A small image denoising autoencoder, trained from scratch.
Model: encoder norm batchnorm, encoder depths [12], decoder widths [48, 48, 96, 192].
Training: soap at rate 0.002, 11900 steps, batches of 384.
Data: trained on Sentinel-2 satellite tiles (TerraMesh), 72500 training examples, 63.0 epochs.
Rows from block 2 of the encoder of a small image denoising autoencoder, named by matrix and row number. Each number is 500 + 40 x the weight over its row's rms, rounded and kept within 0 to 999. All counts start at 0. Numbers have three digits each. After the name is the row's rms in percent of the matrix's.
After each channel's rows are labels from the 100 images, of 14848, where the channel reaches its highest value: "colour at peak" is the nearest of a few named colours to the mean colour under the peak. Only what is clearly more common there than usual is listed. The data: Sentinel-2 satellite tiles (TerraMesh).
# pw: pointwise conv (encoder.blocks.2.pw.weight, 320x320x1x1), inputs 0-79

pw.55 104:505474504478512465558564526479486542529453545456523524449549489479512490502518484484486521618517573507448529517494486454442570465466510461532497440525573582432496484428519505516547459508502529474495527524612481570482545473512547478468523475
colour at peak: black

pw.316 083:375456501535492480457530503516500575466574459533503469535502518441507527544471408520423520518437548485558495484489468486550488509467536536544561438408528443456482516463485464518491475570521580515496469455526487451490483528522493546542513557
colour at peak: pink; white

pw.7 090:542445453496488520602501459604570589543438517493473483461503507512460587517541505437521579512512469467446554497510527459465501493534521530480461549494498459464483514502517490525535485478479489491598535521463540537514508462556470455549486482
colour at peak: grey; pink

pw.193 086:480467485479549516470514395485501509517483527415441451505459508464532637499533465526523493465561477506535523546515541460475517425501552508469582479538523480469553531526501500508501465484519634523436526460507458482526470596524505581546522550
colour at peak: white

pw.3 087:601516511396471460519528460537507493460432537448503494465550481569523540510525506436551523518522495453482488512507500502495482519483510542499505556527549404361467460531522509489518513502484521531538484469528447486447565463558509502494520470
colour at peak: pink

pw.176 099:492438492490511508550482533434481534432520557497505487529396462526516544475458519543484514568503599433547510480551492532444561426535498523516476467480501503528570509604425428461515505522489469583508525514449535479508496441528510454439482467
colour at peak: brown

pw.284 086:583511475545467558492547482539466473520556491521569534516467482543479426509501454491526504500514485472522473569528491535506470453460471507529489471494527484451526580480472535492487592503462479513483464529553512518447448523486486558509533531
colour at peak: black

pw.107 099:445471573495500478484546535498476535454454440525456447508483523483428581532542533507575540511475498471620502401463512536483483529545504548514511506512514510521447453527473475461497483438495493470491471490515512467496540542482435545462495559
colour at peak: black

pw.272 100:427471521545527567543521566517435500513493482499515452518509450456482522566526552467479499510518613467453505451504475512546445515466420570514504496460514491542529517503500433526582509516533486446519470523487563491462503531554489492492483550
colour at peak: brown

pw.125 107:529558529515449461537505529467434461492481500498511454514492566504501491583507551425570564549603389428473522471494528510500475520566532451477515483498531484529467491526530477535485506424527466510609477469502474475500536466557504437471479557
colour at peak: pink

pw.79 096:492496491488467468478461488510534479500491586501529503586533510513542483558488601469448471513528412532403493541498534525443528488477474545554457479532521464449495450562413524499426508498514453537438437531492449510456459494517477538518511472
colour at peak: white

pw.280 093:508493556495519527433539493543499487492494454500454406418606574568485512468510501515542453505457449515488493505573487464503503437432438497500455508483459544476548521496491477478478561557460538547496540537557481581517496517461482526587474547
colour at peak: black

pw.172 091:471535545498437480506492562504532458493524568527541500526460534581484450492521553417471529465532538449449472434473490455443456558442476541487401527444490525504511441461458529488482475493523462430425512527542460464456522514519490478433518492
colour at peak: white

pw.161 099:478459459537520428507547540477481491500536526478455489595481484513450539527501501460532555480543490472521494465489507529509559517509434568497491540434459436506443519497385467469510527448512530483469455620445475546461490466484517447467474523
colour at peak: brown

pw.77 110:503585500400457507525531437481447432524472494542505512510504547501470448456516435475496537482463455474462481442489478504560520454428466562582552478517501540500605561466511501524429450554506445475519425497562467538429496425485492488448465545
colour at peak: grey

pw.127 114:472453517533483521524530474495531545493495531596458441473470499530399487524461480484596498543505484460507531445442565454540550459498434541456520491509522478459496515531415470504433516398478460455577546502503527450436533433496480513546470534
colour at peak: grey; pink

pw.236 081:460448436488459495520473470445493507464559442462449456530541472538483574452555516513519505481459418472517511483502526414554510458558433492495494501457485512473508492528530438519419504428578515479498536520418539515498451540420542474491539551
colour at peak: white; pink

pw.25 104:531479524515500484521482460549457505490538470518486575417481483520446477496506523463497496465488504410530537420484558475472545516501467516527525499473511476454488577508556582488543526455625502478480407531486532499498522523436581491477543536
colour at peak: black

pw.116 094:551535456480516586530520470474486464556463490481560555501496519527475456532449513454518517501513472466488488526462526431573504488393455512519474426492515453513635530552507499470491533433565498497467503584479502528469487535462455491522509530
colour at peak: grey

pw.43 101:489431479465560471521522540551423488466491448507475490476563531508512504450459493422460510511443500491499546361450496496512506528520494510484556547475516488553495465507441473536473461469515505497547533475445581559486542462476483556495504527
colour at peak: white

pw.229 083:495507489577588507447481466485526538549540502489457517475510477488481561502505415487448478482489515477563476409543527514560546507550514506546537539479474456495508517498524489568584487515503503455485406530531477530460479518555541535555530521
colour at peak: grey; pink

pw.313 088:535485486484475511498498534535473493538526452507449460538449524522471518500483500503518487522490474397554498528534506606419519495536412536480559521519526486523475536490488508511541567433511505531558544434533464503457503501427478508521461484
colour at peak: black

pw.218 101:517470529427487459537526535441515471519531452529528562564508482447490522483513522457538489469513436469547492429485479489470463609547480474482458533449577450548478511578582557488506477475519463569432443557463454519422442571543502476489481505
colour at peak: white

pw.163 092:499464507397461542528539537461500506535482521535475480486471509488500440517521574459521538528510516519471468558521546513480474526424528466461442496512503598446530539505554477453517483544545494514516489577626519466527478499510520436500532527
colour at peak: black

pw.251 090:444507477540485464519452476513500555526527446505505491492470456572466522469484503559596526496528433467517556509445538470497583495576450478503513433520515492452490552485432498514449460504551478454511459501496498533479506506496543511505456559
colour at peak: black

pw.306 085:513615513495522519488484442506598517476524482504558528513425542463510452513514554517515508487500537521540494523460537521578539481506533446548558493500498428510527470557527487473499408490506483443471512506513472397413494523514525517597485505
colour at peak: white; pink

pw.151 084:484503586483426492559506457497516525481481533471500449511502560497424525507516458533503529491571456476548489516417512552507514531482527521489464443540469480494449548502395523487540449480533513454504516504403515520447536453504451533535521480
colour at peak: white

pw.68 107:515569507474465460512554526543449455502517450488503533506518548487470534491514485399462529495539472462459543500452493475547501502459422543540490550433488418414562461519477478577520498505529483479474485521560472480532510484555561528464529539
colour at peak: grey

pw.123 111:441482502462506494562528500527488455547468494495463558446453448523476472516492471453470568531607530391512511436527504537499539429506477555481528499501506488524517550525535495555581554479533474428501470537480597548442517451537445484510531541
colour at peak: black

pw.75 091:485488479518474479487529526479443514506498518523508548458498515447466497473501551546583516515500461551534529440486549533435559490558494509537554447528495508478500527444442503582408461496488487533572468532530522448483480499512477525481476509
colour at peak: white

pw.52 102:568483531485518555496510521508523569467437442521493474518365530520504459559543495443537534516458511467457489501553503562530509507509536541494503543429470500534570539561485480537493476539552504414527444462499496529491548529524559508515441515
colour at peak: grey

pw.221 102:439452491478592444524505471534460493499491453513511449506494466429475534507475457525505486598456481503575528541501470446534539446473508574546528455417525507574509527485496484516465511469504566500536441441442525508474511576472465577513546492
colour at peak: white

pw.36 090:418459495456543477491487485540452559462469535530552463495516536521449505530526451511532548532511539483535502523515488405495466499488455484517454440496524498466494515536510493541477490503481629467560489478425533470532563477465452531516571505
colour at peak: grey

pw.111 086:535445457520498459528524491446501418449530460520472473467463440560429543502462513477475531509569502487491469473509524506512533512472401501493507500430471498521530567487516517517575531498563430442451489483538492509442481465446503515470508559
colour at peak: black

pw.64 095:485534581531471513456497525499572505500480539483565451572457520503658493568444488470461480593451490501538532486520545474502450535520545489447564529494469445501484531485431474491465510455484448478537474575475501507476499439522500485466458521
colour at peak: white

pw.201 087:559472513543508482465486561448607558459551533547490529446611499451467457470497485487573536527518529557598474523521459470540490533477474493527503473498525508458437533491477463474485474483500539586494489467431506526470416554470459518457513488
colour at peak: black

pw.164 092:542536540437485504483482501508452466437502538496561560539469514539565468496490493533508475528492486482505514559570464518538502479471506516525525537507517503518493584521505537479467485459562509493505472501484472460470549549484504490475446463
colour at peak: black

pw.191 081:501611540425539476453511438510467469579533475525517513485448493527468490465528447482551501518489448434489511523474487507538501532520475420545498500426516475459514548457543547472448505504583475564490484557452501451471495465487536515518561573
colour at peak: grey

pw.40 099:507492440453439506457494438488538501462502487545491494553477545571607470479494501543412533567458472474468534457497455480543483402523590541491554499467476507468503547468432607491435466510508488494536458486467522467496452520537502552517518571
colour at peak: white

pw.6 090:513530522510568473449513467486489440553438538536539513478446503595514438534567512488545489532540516481530611487486507534478536461480508535477453522508549463494560491467512515517571541490532538450499464521454496511448512474492467479533504538
colour at peak: black

pw.205 089:449589503498539450518523453517497474443378524505517423551443549484462516521512475425489510523568531493531533361526490532546539499461487488542497563472524474541520518485510431526546515508482472493496481463500498483492544482581447523540573477
colour at peak: grey

pw.102 077:491478477451480539440511456515502449552512542470529496533505481503507526557504537540561516508543473562467553444552485449456549529464484493467478455479491540442545487551483521474541509513455467453444443459493544478476573421591493593497591488
colour at peak: white; pink

pw.160 082:461557526541472444498507511540520519547542565545500543562509623461462405476508550522472575490600483458541482488529523493426504461481510533487555478528518465515501478521416571503537500477516551499501479443472521552434460468486507573522527525
colour at peak: grey

pw.80 090:517468499502453482499515423528446552458520509466495444459469522458506507481482540473513467485526456474505561479446447511488454509513468509555488476541510522538459557487583503517496523513592483570521557498462523450437475441513532566570509528
colour at peak: black

pw.311 099:519452485458506477553516548455543547473443516481506460525491522514435452435447567430451556543479506467441447510468574471513513481477467547450561536522541478480545507514578487458432473545525505446528505565535461561517488454529466508534536463
colour at peak: grey

pw.227 099:539511476504487489521588518480467450481516515477515494497526478494499469545465602544496574381518519447466478476520499496473400564530507492553452517467474447507564485496540530492497468482543446448502538486481487498492447471521537444517530396
colour at peak: white

pw.13 140:410522499426504602481481596510505463443509415472487514506500476533470473589491459495530454444527493475544518535489539493561472525484540489484470518483521495491544418556489460559516523536569509468488484546513494505458489461535566492497531498
colour at peak: black

pw.192 098:429463539431480469510511442489426483477428401449470497511514499567498542544585488485530479511520525440472563441454505536510517509474513535485484461545538548619517523484454476543508439462543505549523542480469506553496561512485504468513563500
colour at peak: black

pw.115 098:433557511411481387533510406499436487484418476486478459474411464472501450420469513399505544476492491521516537482503544519514478508449558470495538456467445488510522503446453518462495508410474486492532503477510500494449452468622513523540506556
colour at peak: white; pink

pw.310 089:454481542518464514511523471542528510469518456533486504519470493501515448521469402502466487570499503462514513567557557551478506496464432468494527520472557543564550494476525551527475475447493519541545518459563517478519550480518407445460445484
colour at peak: black

pw.318 098:528556466564428506486501474537529484498563559480503473502642467510544440481545519446479504471525492440512547457461483481499519501447418484487535479472522484442441553572499475581500526472482556507454541510470438521447491456436499504493505528
colour at peak: black

pw.187 114:448505559453440468519475570527511486509451501490461488501440568482483476464495490488495514414500476550438478616457468547498529508456472589480466520455513478496536489544544531494493582502529489480519456525572525479509563484584566482482507478
colour at peak: black

pw.33 096:554480490517523540525503531482466490464496517448424495484542553510496545469479495474529532526538532418615505451540505490496528446642484516473466463559446488520504503456534478508512452517474467493590485452456497480427509445403490501436499519
colour at peak: brown

pw.209 085:453560562492520512525486522538495506515465479460524436515556497407495478542542530501441580478456519449542502510501550468476494528442513476525469498551470561545405495489471475508546542467428476519477485488466479475584531549531557555519493452
colour at peak: white

pw.5 104:442511528490482570466504472454607480526472485531509470423470521431474492534551541457535526534472517528507527506389509504448522503468543474500568472516474495503457508534562558508482538387507507581457581561467480448527490507512489498505526493
colour at peak: white

pw.230 086:600509464476510493491528573483467498488501473506448465545511518519492491462520468438505551498432506513516491539551508503520545524500514506531431486457507509549536552459524548497482526472446505504562516502609510476522554455548510553490470434
colour at peak: black

pw.238 109:594495531444492485493536540504457515509488521525500455528427474484493506544496469526497448545566458488456542505436496494574520508538416505516522508469492542463457480585533463483526552466489454504438458588441475443422480509507515528472560535
colour at peak: brown

pw.105 099:466472487442492545579489486499517527481524467514497464514430478509447530555501495470517482605496493436491537489500449579502466480600471447520459561531535489559482500534418511490448498517500487475538480494497522538480474531477485455455480483
colour at peak: grey

pw.89 102:509530518551475535508474563503583573521446501493530524559537473532478513519548468569501518547471489462546460453513537483533523468387537512508527481593568519499534578449451407496559453502562502515491498500626416582497421481567503519534558494
colour at peak: white

pw.72 091:529454505480527503501512448508555570420439571532481430569440508492535532494529461479503488476548494434500522485564478546500560447476565548548546475506536608506532512528404459525506488471540642473464443505458534534501545595424458463501497510
colour at peak: grey

pw.35 101:463554507488514465512488528542519471580457594552512507541495539482472473490442527474487515489519471439441529525472532535519485515498395490504453547489504464493539480504517482501515523501569510474478514465462502561490531512546465550536488543
colour at peak: grey; pink

pw.14 104:500518501542522449534515526512518520451504406477482489507479441444416575603548485492509560515518504450489536473508490444516577435454501496485494523465546535510496504531411502535476517449520491492474485436426509452503531492539475462511470485
colour at peak: grey

pw.28 099:564477545490500560565462488463443576456474516467474475537443518529435493477447594486447533504472495428483542547450462522507488474630445490492512510500461455554500522526552473514542524545527460496553459561474449463423469480511526473478468451
colour at peak: brown

pw.46 098:495444541459478484537534449484434547530538447522460404456477490457503489503518496451514517506481452473430531510477519479481539427537513552521598490512522498460501520445555503501573513530481537423503437503486502551430501481515500578527516569
colour at peak: grey

pw.270 107:500528513480539482639482498529458590522503479479591457545453500512470556523546519511491508516549405464476552485501553415502518465490439506514544503486509420451508512535462480520502500495508465512535510410471526583445512465506480528476522542
colour at peak: grey

pw.224 105:469476536470469520513544555519460520473517453501540506432518497530465506582522512465536509519513577524461525515491521498405466431521474539455516502490493592526490488494448447529527471500496510476487486411517460559483558474529493542553504521
colour at peak: black

pw.95 107:504467518434486468443488474463491508512460515433487512524615539512477474473558520505479549497490518555439512448401557498459475485463454526545523458516454525431439521506408532519579437465480531553480500505471499492447538477555488572500507514
colour at peak: white

pw.175 110:540508476437568456526589539514447472540486543480484453486509506476494520547583524425504527552650499458513532514461474496438551472462501520521477504482509502567500512554526455550488466392439514488487430439502465524470529443473515514512559478
colour at peak: brown

pw.94 094:502438491481492483517557511482505525529450452511511462583459520512470498513417433467541492496510509438441500505536438455551512543503451472506543484451518440519513463478549416537505479474445448513588513478406453503455554499465473539530470540
colour at peak: grey; pink

pw.135 088:559583489476540511492439531509469505485467460512485477509416520524530498531523525481559529461527503569584528540523487515519550493495489504524553481441515473525458506449441545489537508548434542438490560484472418503513438543539475543603536455
colour at peak: pink; white

pw.241 086:527425480510543486490534506502450537517495465431501506479457504533539534480584525473571544506494538452548441531499517457476484475484458590509460550499496478529554595472478525531543479470549428463520480493496566462532557556525510480550428556
colour at peak: black

pw.51 100:641566456471532525510522478532397519472542436429511552472447420467471493499541540510501527571540469409564558426497488591553446448586442465565471547545537495493483495523522554496504484493501440524489449527622487455509495454523516517547541542
colour at peak: black

pw.198 086:343532460512497485507502505547487474506470507451530460459466502544441513506449489468440565509413453457478468456566533483486538463421432484481529550435503464527489529521455485510465430486516565456488511514492494532540479508488445526447509486
colour at peak: grey; pink

pw.211 082:464499456486588505519467446542613483516459615490476488496478564510456485435427496504525455532495508499555477495469492490570518483459567503488536530533474515465520494486529405490404515466473520466443491453532480437434518522441501494523562553
colour at peak: white; pink

pw.88 076:447502491472543479525533393479512512475418425510454533480471506538552515516549501451465520466488521483466487471471503448499468481447586533481494497433519412495461509516567453534471482470491484494557463481529460427499572465519487499573515501
colour at peak: pink; white

pw.157 093:486501570500521546502513521513538496495537499447485490501570523495508458509553485405607425528570442498478569529538507484487562522554485511541450453548488427541529407510626497503545446466554462465489521452509469489563529477534497533495472569
colour at peak: black

pw.15 100:431380523486537500517525527453526622469479479494448410514575427512507558560517527430494559493506413468486468442491548486550500476525474456527580534485481500427518528587568434509536493505516508437462463582477484517407477474508560532544509493
colour at peak: grey

pw.181 088:461465466462443528532532497524560488428588445515470536509398462505499492476500566579546483513518538558532491542509489501462475453550426471484466517546514460545495448431598544520510463586491458484476565579572524499465479568532531488520422523
colour at peak: black

pw.240 083:540495483481541521573507478495595551490482493523535500506536451522476481532473520516519509498540509551480459512501501540498498537483494458511514525494485501471506540445529450540485464523533527425505505420471459507513527424531537515531490491
colour at peak: grey; pink

pw.248 093:476486500553431560547478513427447512460550479520502518490552501477493530530488533465525523566580519447465471514518470497519470418577526531469450442528444543510493424508441529500422518588450485493533560503418539570521516497515412563520488538
colour at peak: black

pw.312 121:461485522514506525504508497543517485504439491498438484483469515453501523526554573604459462602498488518527518572498588537493484507473509481549534454536534590536496478489456475552488424560477526537460521502446499554489565585438507473484463422
colour at peak: white

pw.86 110:506520516522487523480488486555439527516479447503481525491533458520496494451510508504551438516456492511574507513524569475435442413611535520472483541521585611548541466490387512475459466478489488509538509540508497438526565426486514537515488543
colour at peak: black

pw.174 107:523490445533399521469535456460492520547454413490495468545474517500539445544533562546483436456520528543529518533539523521526498516514520487588420514494506535457498500478426543552535490485502488452541454464552502500547536499463503417553564482
colour at peak: white

pw.319 096:451497494516526532561518594459444495523599472500465517614546497547453509522499484497517547472497433441487516474499534522501531528448402531501488475468533534558545501512494471546570503557450459448517515508430449496507451464553485478445458579
colour at peak: brown

pw.87 087:512508470496553558482489493552507459446448453462429490538474491456477538543443523470477512537546555431553510457529477474567490466406430561553488467471479487522449518563472468562500539463575581528524533532535517469517489491469487485434430537
colour at peak: brown

pw.61 114:397472473415500400520500437485492470499492480526514501468442520520407570573540444491582523494528502421502484493521513514472469418594462480549506458493469556480520532526575536569491483462515494505563450467513540458531575476501494545491485529
colour at peak: grey

pw.199 114:646527522462474441465552529462469489451506524541513464500476494516481495574479500560481530522489430407473566568519494486537563492489496543493426547510529553448440510519508483523412547512435505487522456498558459465474549486458542476500509517
colour at peak: black

pw.58 106:536474506460533567467583465493531499477501510516433478540385517540468450484487441506443488517492557461506532494522539474514513500519473417457582499458443491473551562555579461501510489576544498481497473566543569521499488526483446527473431486
colour at peak: black

pw.268 093:407400537423480477564547504484437482474508480558579520474470490506485442487536432418515533555570483475443557473501484456506459503477470429597447596504470459431540502508458498511457441521486441505517471501495492511426535512554467530461565553
colour at peak: grey