config.yaml
encoder_arch: "convmixer"
model: "image denoising autoencoder"
dataset: "Sentinel-2 satellite tiles (TerraMesh)"
train_examples: 72500
image_size: 32
crop_scale_min: 0.5
horizontal_flip: true
bottleneck: "denoising"
downsampling_factor: 8
encoder_norm: "batchnorm"
encoder_activation: "relu"
encoder_patch_size: 8
encoder_depths: [12]
encoder_kernel_size: 7
encoder_widths: [320]
loss: "mse"
latent_channels: 32
decoder_norm: "batchnorm"
decoder_activation: "silu"
decoder_channel_attention: "se"
decoder_widths: [48, 48, 96, 192]
decoder_blocks_per_level: 1
decoder_block: "basic"
decoder_dropout: 0.1
decoder_attention: false
decoder_upsampling: "nearest_conv"
init: "xavier_uniform"
residual_init: "none"
optimizer: "soap"
beta2: 0.999
learning_rate: 0.002
beta1: 0.95
shampoo_beta: 0.999
eps: 1e-08
precondition_frequency: 10
max_precond_dim: 1536
merge_dims: true
one_sided: false
adamw_lr_other_params: 0.0012
max_grad_norm: 1.0
gradient_centralization: true
cautious_weight_decay: true
max_steps: 11900
batch_size: 384
epochs: 63.0
lr_schedule: "step"
warmup_steps: 1190
weight_decay: 0.09
adamw_weight_decay_other_params: 0
Rows from block 4 of the encoder of a small image denoising autoencoder, named by matrix and row number. Each number is 500 + 50 x the weight over its row's rms, rounded and kept within 0 to 999. All counts start at 0. Numbers have three digits each.
After each channel's rows are labels from the 100 images, of 14848, where the channel reaches its highest value: "responds to" is what is common among them. Only what is clearly more common there than usual is listed. The data: Sentinel-2 satellite tiles (TerraMesh). In brackets: how many of the 100, against the usual share in percent.
# pw: pointwise conv (encoder.blocks.4.pw.weight, 320x320x1x1), inputs 230-275

pw.118:415495401528586520513570487417441451510451492572534555490529538461457500447493487484506487504581580509340456469475507601509431516494466496
responds to: water (90 vs 40.4); main land cover: water (84 vs 11.2)

pw.108:492552452496493413533483548419489480446476487476465487535513484448464530523518520565562452494499540545550504479441541621449551519552502604
responds to: water (97 vs 40.4); main land cover: water (95 vs 11.2)

pw.311:526514457502454525472572463549458531539486491538441575442550517472482472504484527555466505444497546427477554511542453460583486495438522539
responds to: clouds (49 vs 15.4); snow or ice (48 vs 20.6); main land cover: snow or ice (34 vs 14.6)

pw.200:508502518499566513505439471530472448465489472534476455463504467452488583495438516553462576457457556530431547514515496469534568522558507469
responds to: clouds (55 vs 15.4); snow or ice (47 vs 20.6); main land cover: snow or ice (33 vs 14.6)

pw.259:406553445469483530538502484442516507543475472530418544433532512498574439482450498591454506550478515503472496500519496462527517453426505537
responds to: main land cover: water (34 vs 11.2)

pw.62:448575503503446457450474577471537510469391481454544503496450533559466434491559474562547476522434482575504451516491494488496463416526488567
responds to: main land cover: water (36 vs 11.2)

pw.194:489513387392501440434503514585476359442536490513480465510497533497446461564405488519486513527489593518489495545541562476436499523562397548
responds to: water (83 vs 40.4); main land cover: water (67 vs 11.2)

pw.38:420484527461504483575471542533477442502451447495507595435503574427492474464448481587472511536509478561564443565546477523539525446513586510
responds to: snow or ice (47 vs 20.6); main land cover: snow or ice (38 vs 14.6)

pw.54:542472506512479537498539492527423515480509467457500501528503515471472498475509420494485579492533478473448503497634510532481508472470494443
responds to: clouds (56 vs 15.4); snow or ice (45 vs 20.6)

pw.119:505542495480463563562501511558454367540461488496489465479520539450489594481422512465470526474500549597381579476509456526653549533443504511
responds to: clouds (49 vs 15.4); snow or ice (44 vs 20.6); main land cover: snow or ice (33 vs 14.6)

pw.11:455451502422499402430519544482452481502474493489475491491603450491548485486487544457471550519511615556471576548517476436470478500459519500
responds to: water (95 vs 40.4); main land cover: water (91 vs 11.2)

pw.170:510484469485472494434579483468545455607363506524504472503464524445540473421528560473421515499555553527492504536467519424517429548564425568
responds to: water (93 vs 40.4); main land cover: water (91 vs 11.2)

pw.145:525383424547442550423511493494572464478412472498516479511561543477408541501420550542499469593498457429470482483562438563467464535515486433
responds to: water (68 vs 40.4); snow or ice (46 vs 20.6)

pw.138:493530535523545525484606443439510627427492414561497420548529567482481450468467539467500522465519419468409440483470411513489460490528511567
responds to: clouds (52 vs 15.4); snow or ice (48 vs 20.6); main land cover: trees (41 vs 19.5)

pw.65:521512483441504462548455481554463497515603487490517536431573543421457437576399604542510471451506578484504466549599460524567514493491558585
responds to: snow or ice (64 vs 20.6); main land cover: snow or ice (54 vs 14.6)

pw.225:559524478570486465561514533533502437483558451486488534544463570515481510521544485537529452546456463470501503537518491516459492439490503522
responds to: snow or ice (95 vs 20.6); main land cover: snow or ice (93 vs 14.6)

pw.136:499422460487517497565470476475444520418527547531487342490414495395496402512511585461543537475502576516455524538460533423506497508504511460
responds to: water (88 vs 40.4); main land cover: water (82 vs 11.2)

pw.295:593410510496551533498462493482543405497497361466545496422444556513448489469576555543507518541499455463480530418550565507577445489503549469
responds to: water (93 vs 40.4); main land cover: water (86 vs 11.2)

pw.151:628490500435452440539539434479503548504377426533543512404527478483540497490478545589563478547487457510491457439561480488419537469482518512
responds to: clouds (48 vs 15.4); snow or ice (46 vs 20.6)

pw.308:486454577427463461455523424480529496476448492548478556473437475489444433549475550480435513538492453467371544560525504464591439503588535477
responds to: main land cover: water (28 vs 11.2)

pw.114:522371530490452542550538423491459474487511433543456445567583551448461439551516521426434548503491560446295574470524460533464487569487542499
responds to: main land cover: water (33 vs 11.2)

pw.67:472561486460506433546487462511517496472667445495406494435537489485477486511510505453446454466473531546446525550499495439607501533504553504
responds to: snow or ice (57 vs 20.6); main land cover: snow or ice (46 vs 14.6)

pw.31:505502434512473464502498429454484446458511471478471343446506562442524452477431558471513496575416594508396543479434519448517437512540525436
responds to: clouds (39 vs 15.4); main land cover: water (32 vs 11.2)

pw.45:411404465559537528523523438450473446484507466547459419483547546425462536447438626537468519564551498460448449545495390519518458524488490463
responds to: snow or ice (76 vs 20.6); main land cover: snow or ice (60 vs 14.6)

pw.164:501432437460524506502509532421440434459489508533489434632589457459525456543486534429519515567460513520399542534455447491556528485465504505
responds to: water (87 vs 40.4); main land cover: water (76 vs 11.2)

pw.87:419390561443430475525480428495548483557456587535451479487480540452498435468513473496466537544424425489369657535457499435519536499459573491
responds to: water (68 vs 40.4); snow or ice (48 vs 20.6)

pw.43:509439476542496599600491511500501589549433487582392518495550597477516411574456545515518473525485529518342513457508488395573574509539479478
responds to: main land cover: crops (43 vs 20.2)

pw.95:495441411431529520510500528464511454469508571534568480485445508482504374478508546546491567473518475557372520452505585491533541512585496485
responds to: main land cover: crops (41 vs 20.2)

pw.229:533465548485406499419537497507458507532497531503465428496465527512561522454533465548475513430484491446506603478482554533500431565509497464
responds to: water (78 vs 40.4); main land cover: water (52 vs 11.2)

pw.265:456510551455509484520552450464512477495521457468504508494498595426405417602529475513406532453498507583436578534547477550564501513518549435
responds to: clouds (35 vs 15.4)

pw.185:421593475503498496506583470463529528496522599465467483507462507559430552515482421499477521569465556439445407495519485546418549480571468448
responds to: clouds (58 vs 15.4); main land cover: snow or ice (35 vs 14.6)

pw.89:569431459496457577470527490513502610455489420556388464507455511488421475450551493484566528529520509440482518531431557472629466506476588555
responds to: clouds (52 vs 15.4); snow or ice (44 vs 20.6)

pw.302:546611467506476530479550448456514515480464540535473484530503469501485487538426576486474570505575535514396443503545582521469521508551553428
responds to: clouds (71 vs 15.4); main land cover: trees (41 vs 19.5)

pw.129:489405514469464448431411630517528514576513508456526406528485526413516427453523546488549475509472542519449482471487480527523390585509450555
responds to: water (75 vs 40.4); snow or ice (43 vs 20.6); main land cover: water (36 vs 11.2)

pw.249:442477543488474562406510403483431491458406497528534542524381477513401478450479510496436416420473489456490519468506454550419443537506538522
responds to: water (76 vs 40.4); main land cover: water (52 vs 11.2)

pw.266:498538427524539470462505432559560453464462463569473529478491606504501520456515551478440471511544522493434423510526444462533444518481451495
responds to: water (66 vs 40.4); main land cover: water (48 vs 11.2); snow or ice (42 vs 20.6)

pw.255:467483477468607404455511437474489537457589486548492450574504523494398468550443497524445462559646554523443472459425513449487504496528491469
responds to: water (93 vs 40.4); main land cover: water (85 vs 11.2)

pw.149:475511504492443488418447508488521469411505472566475426488472470467582487479542504505405535583461514466419573462514550439544482521472533419
responds to: clouds (52 vs 15.4); snow or ice (46 vs 20.6)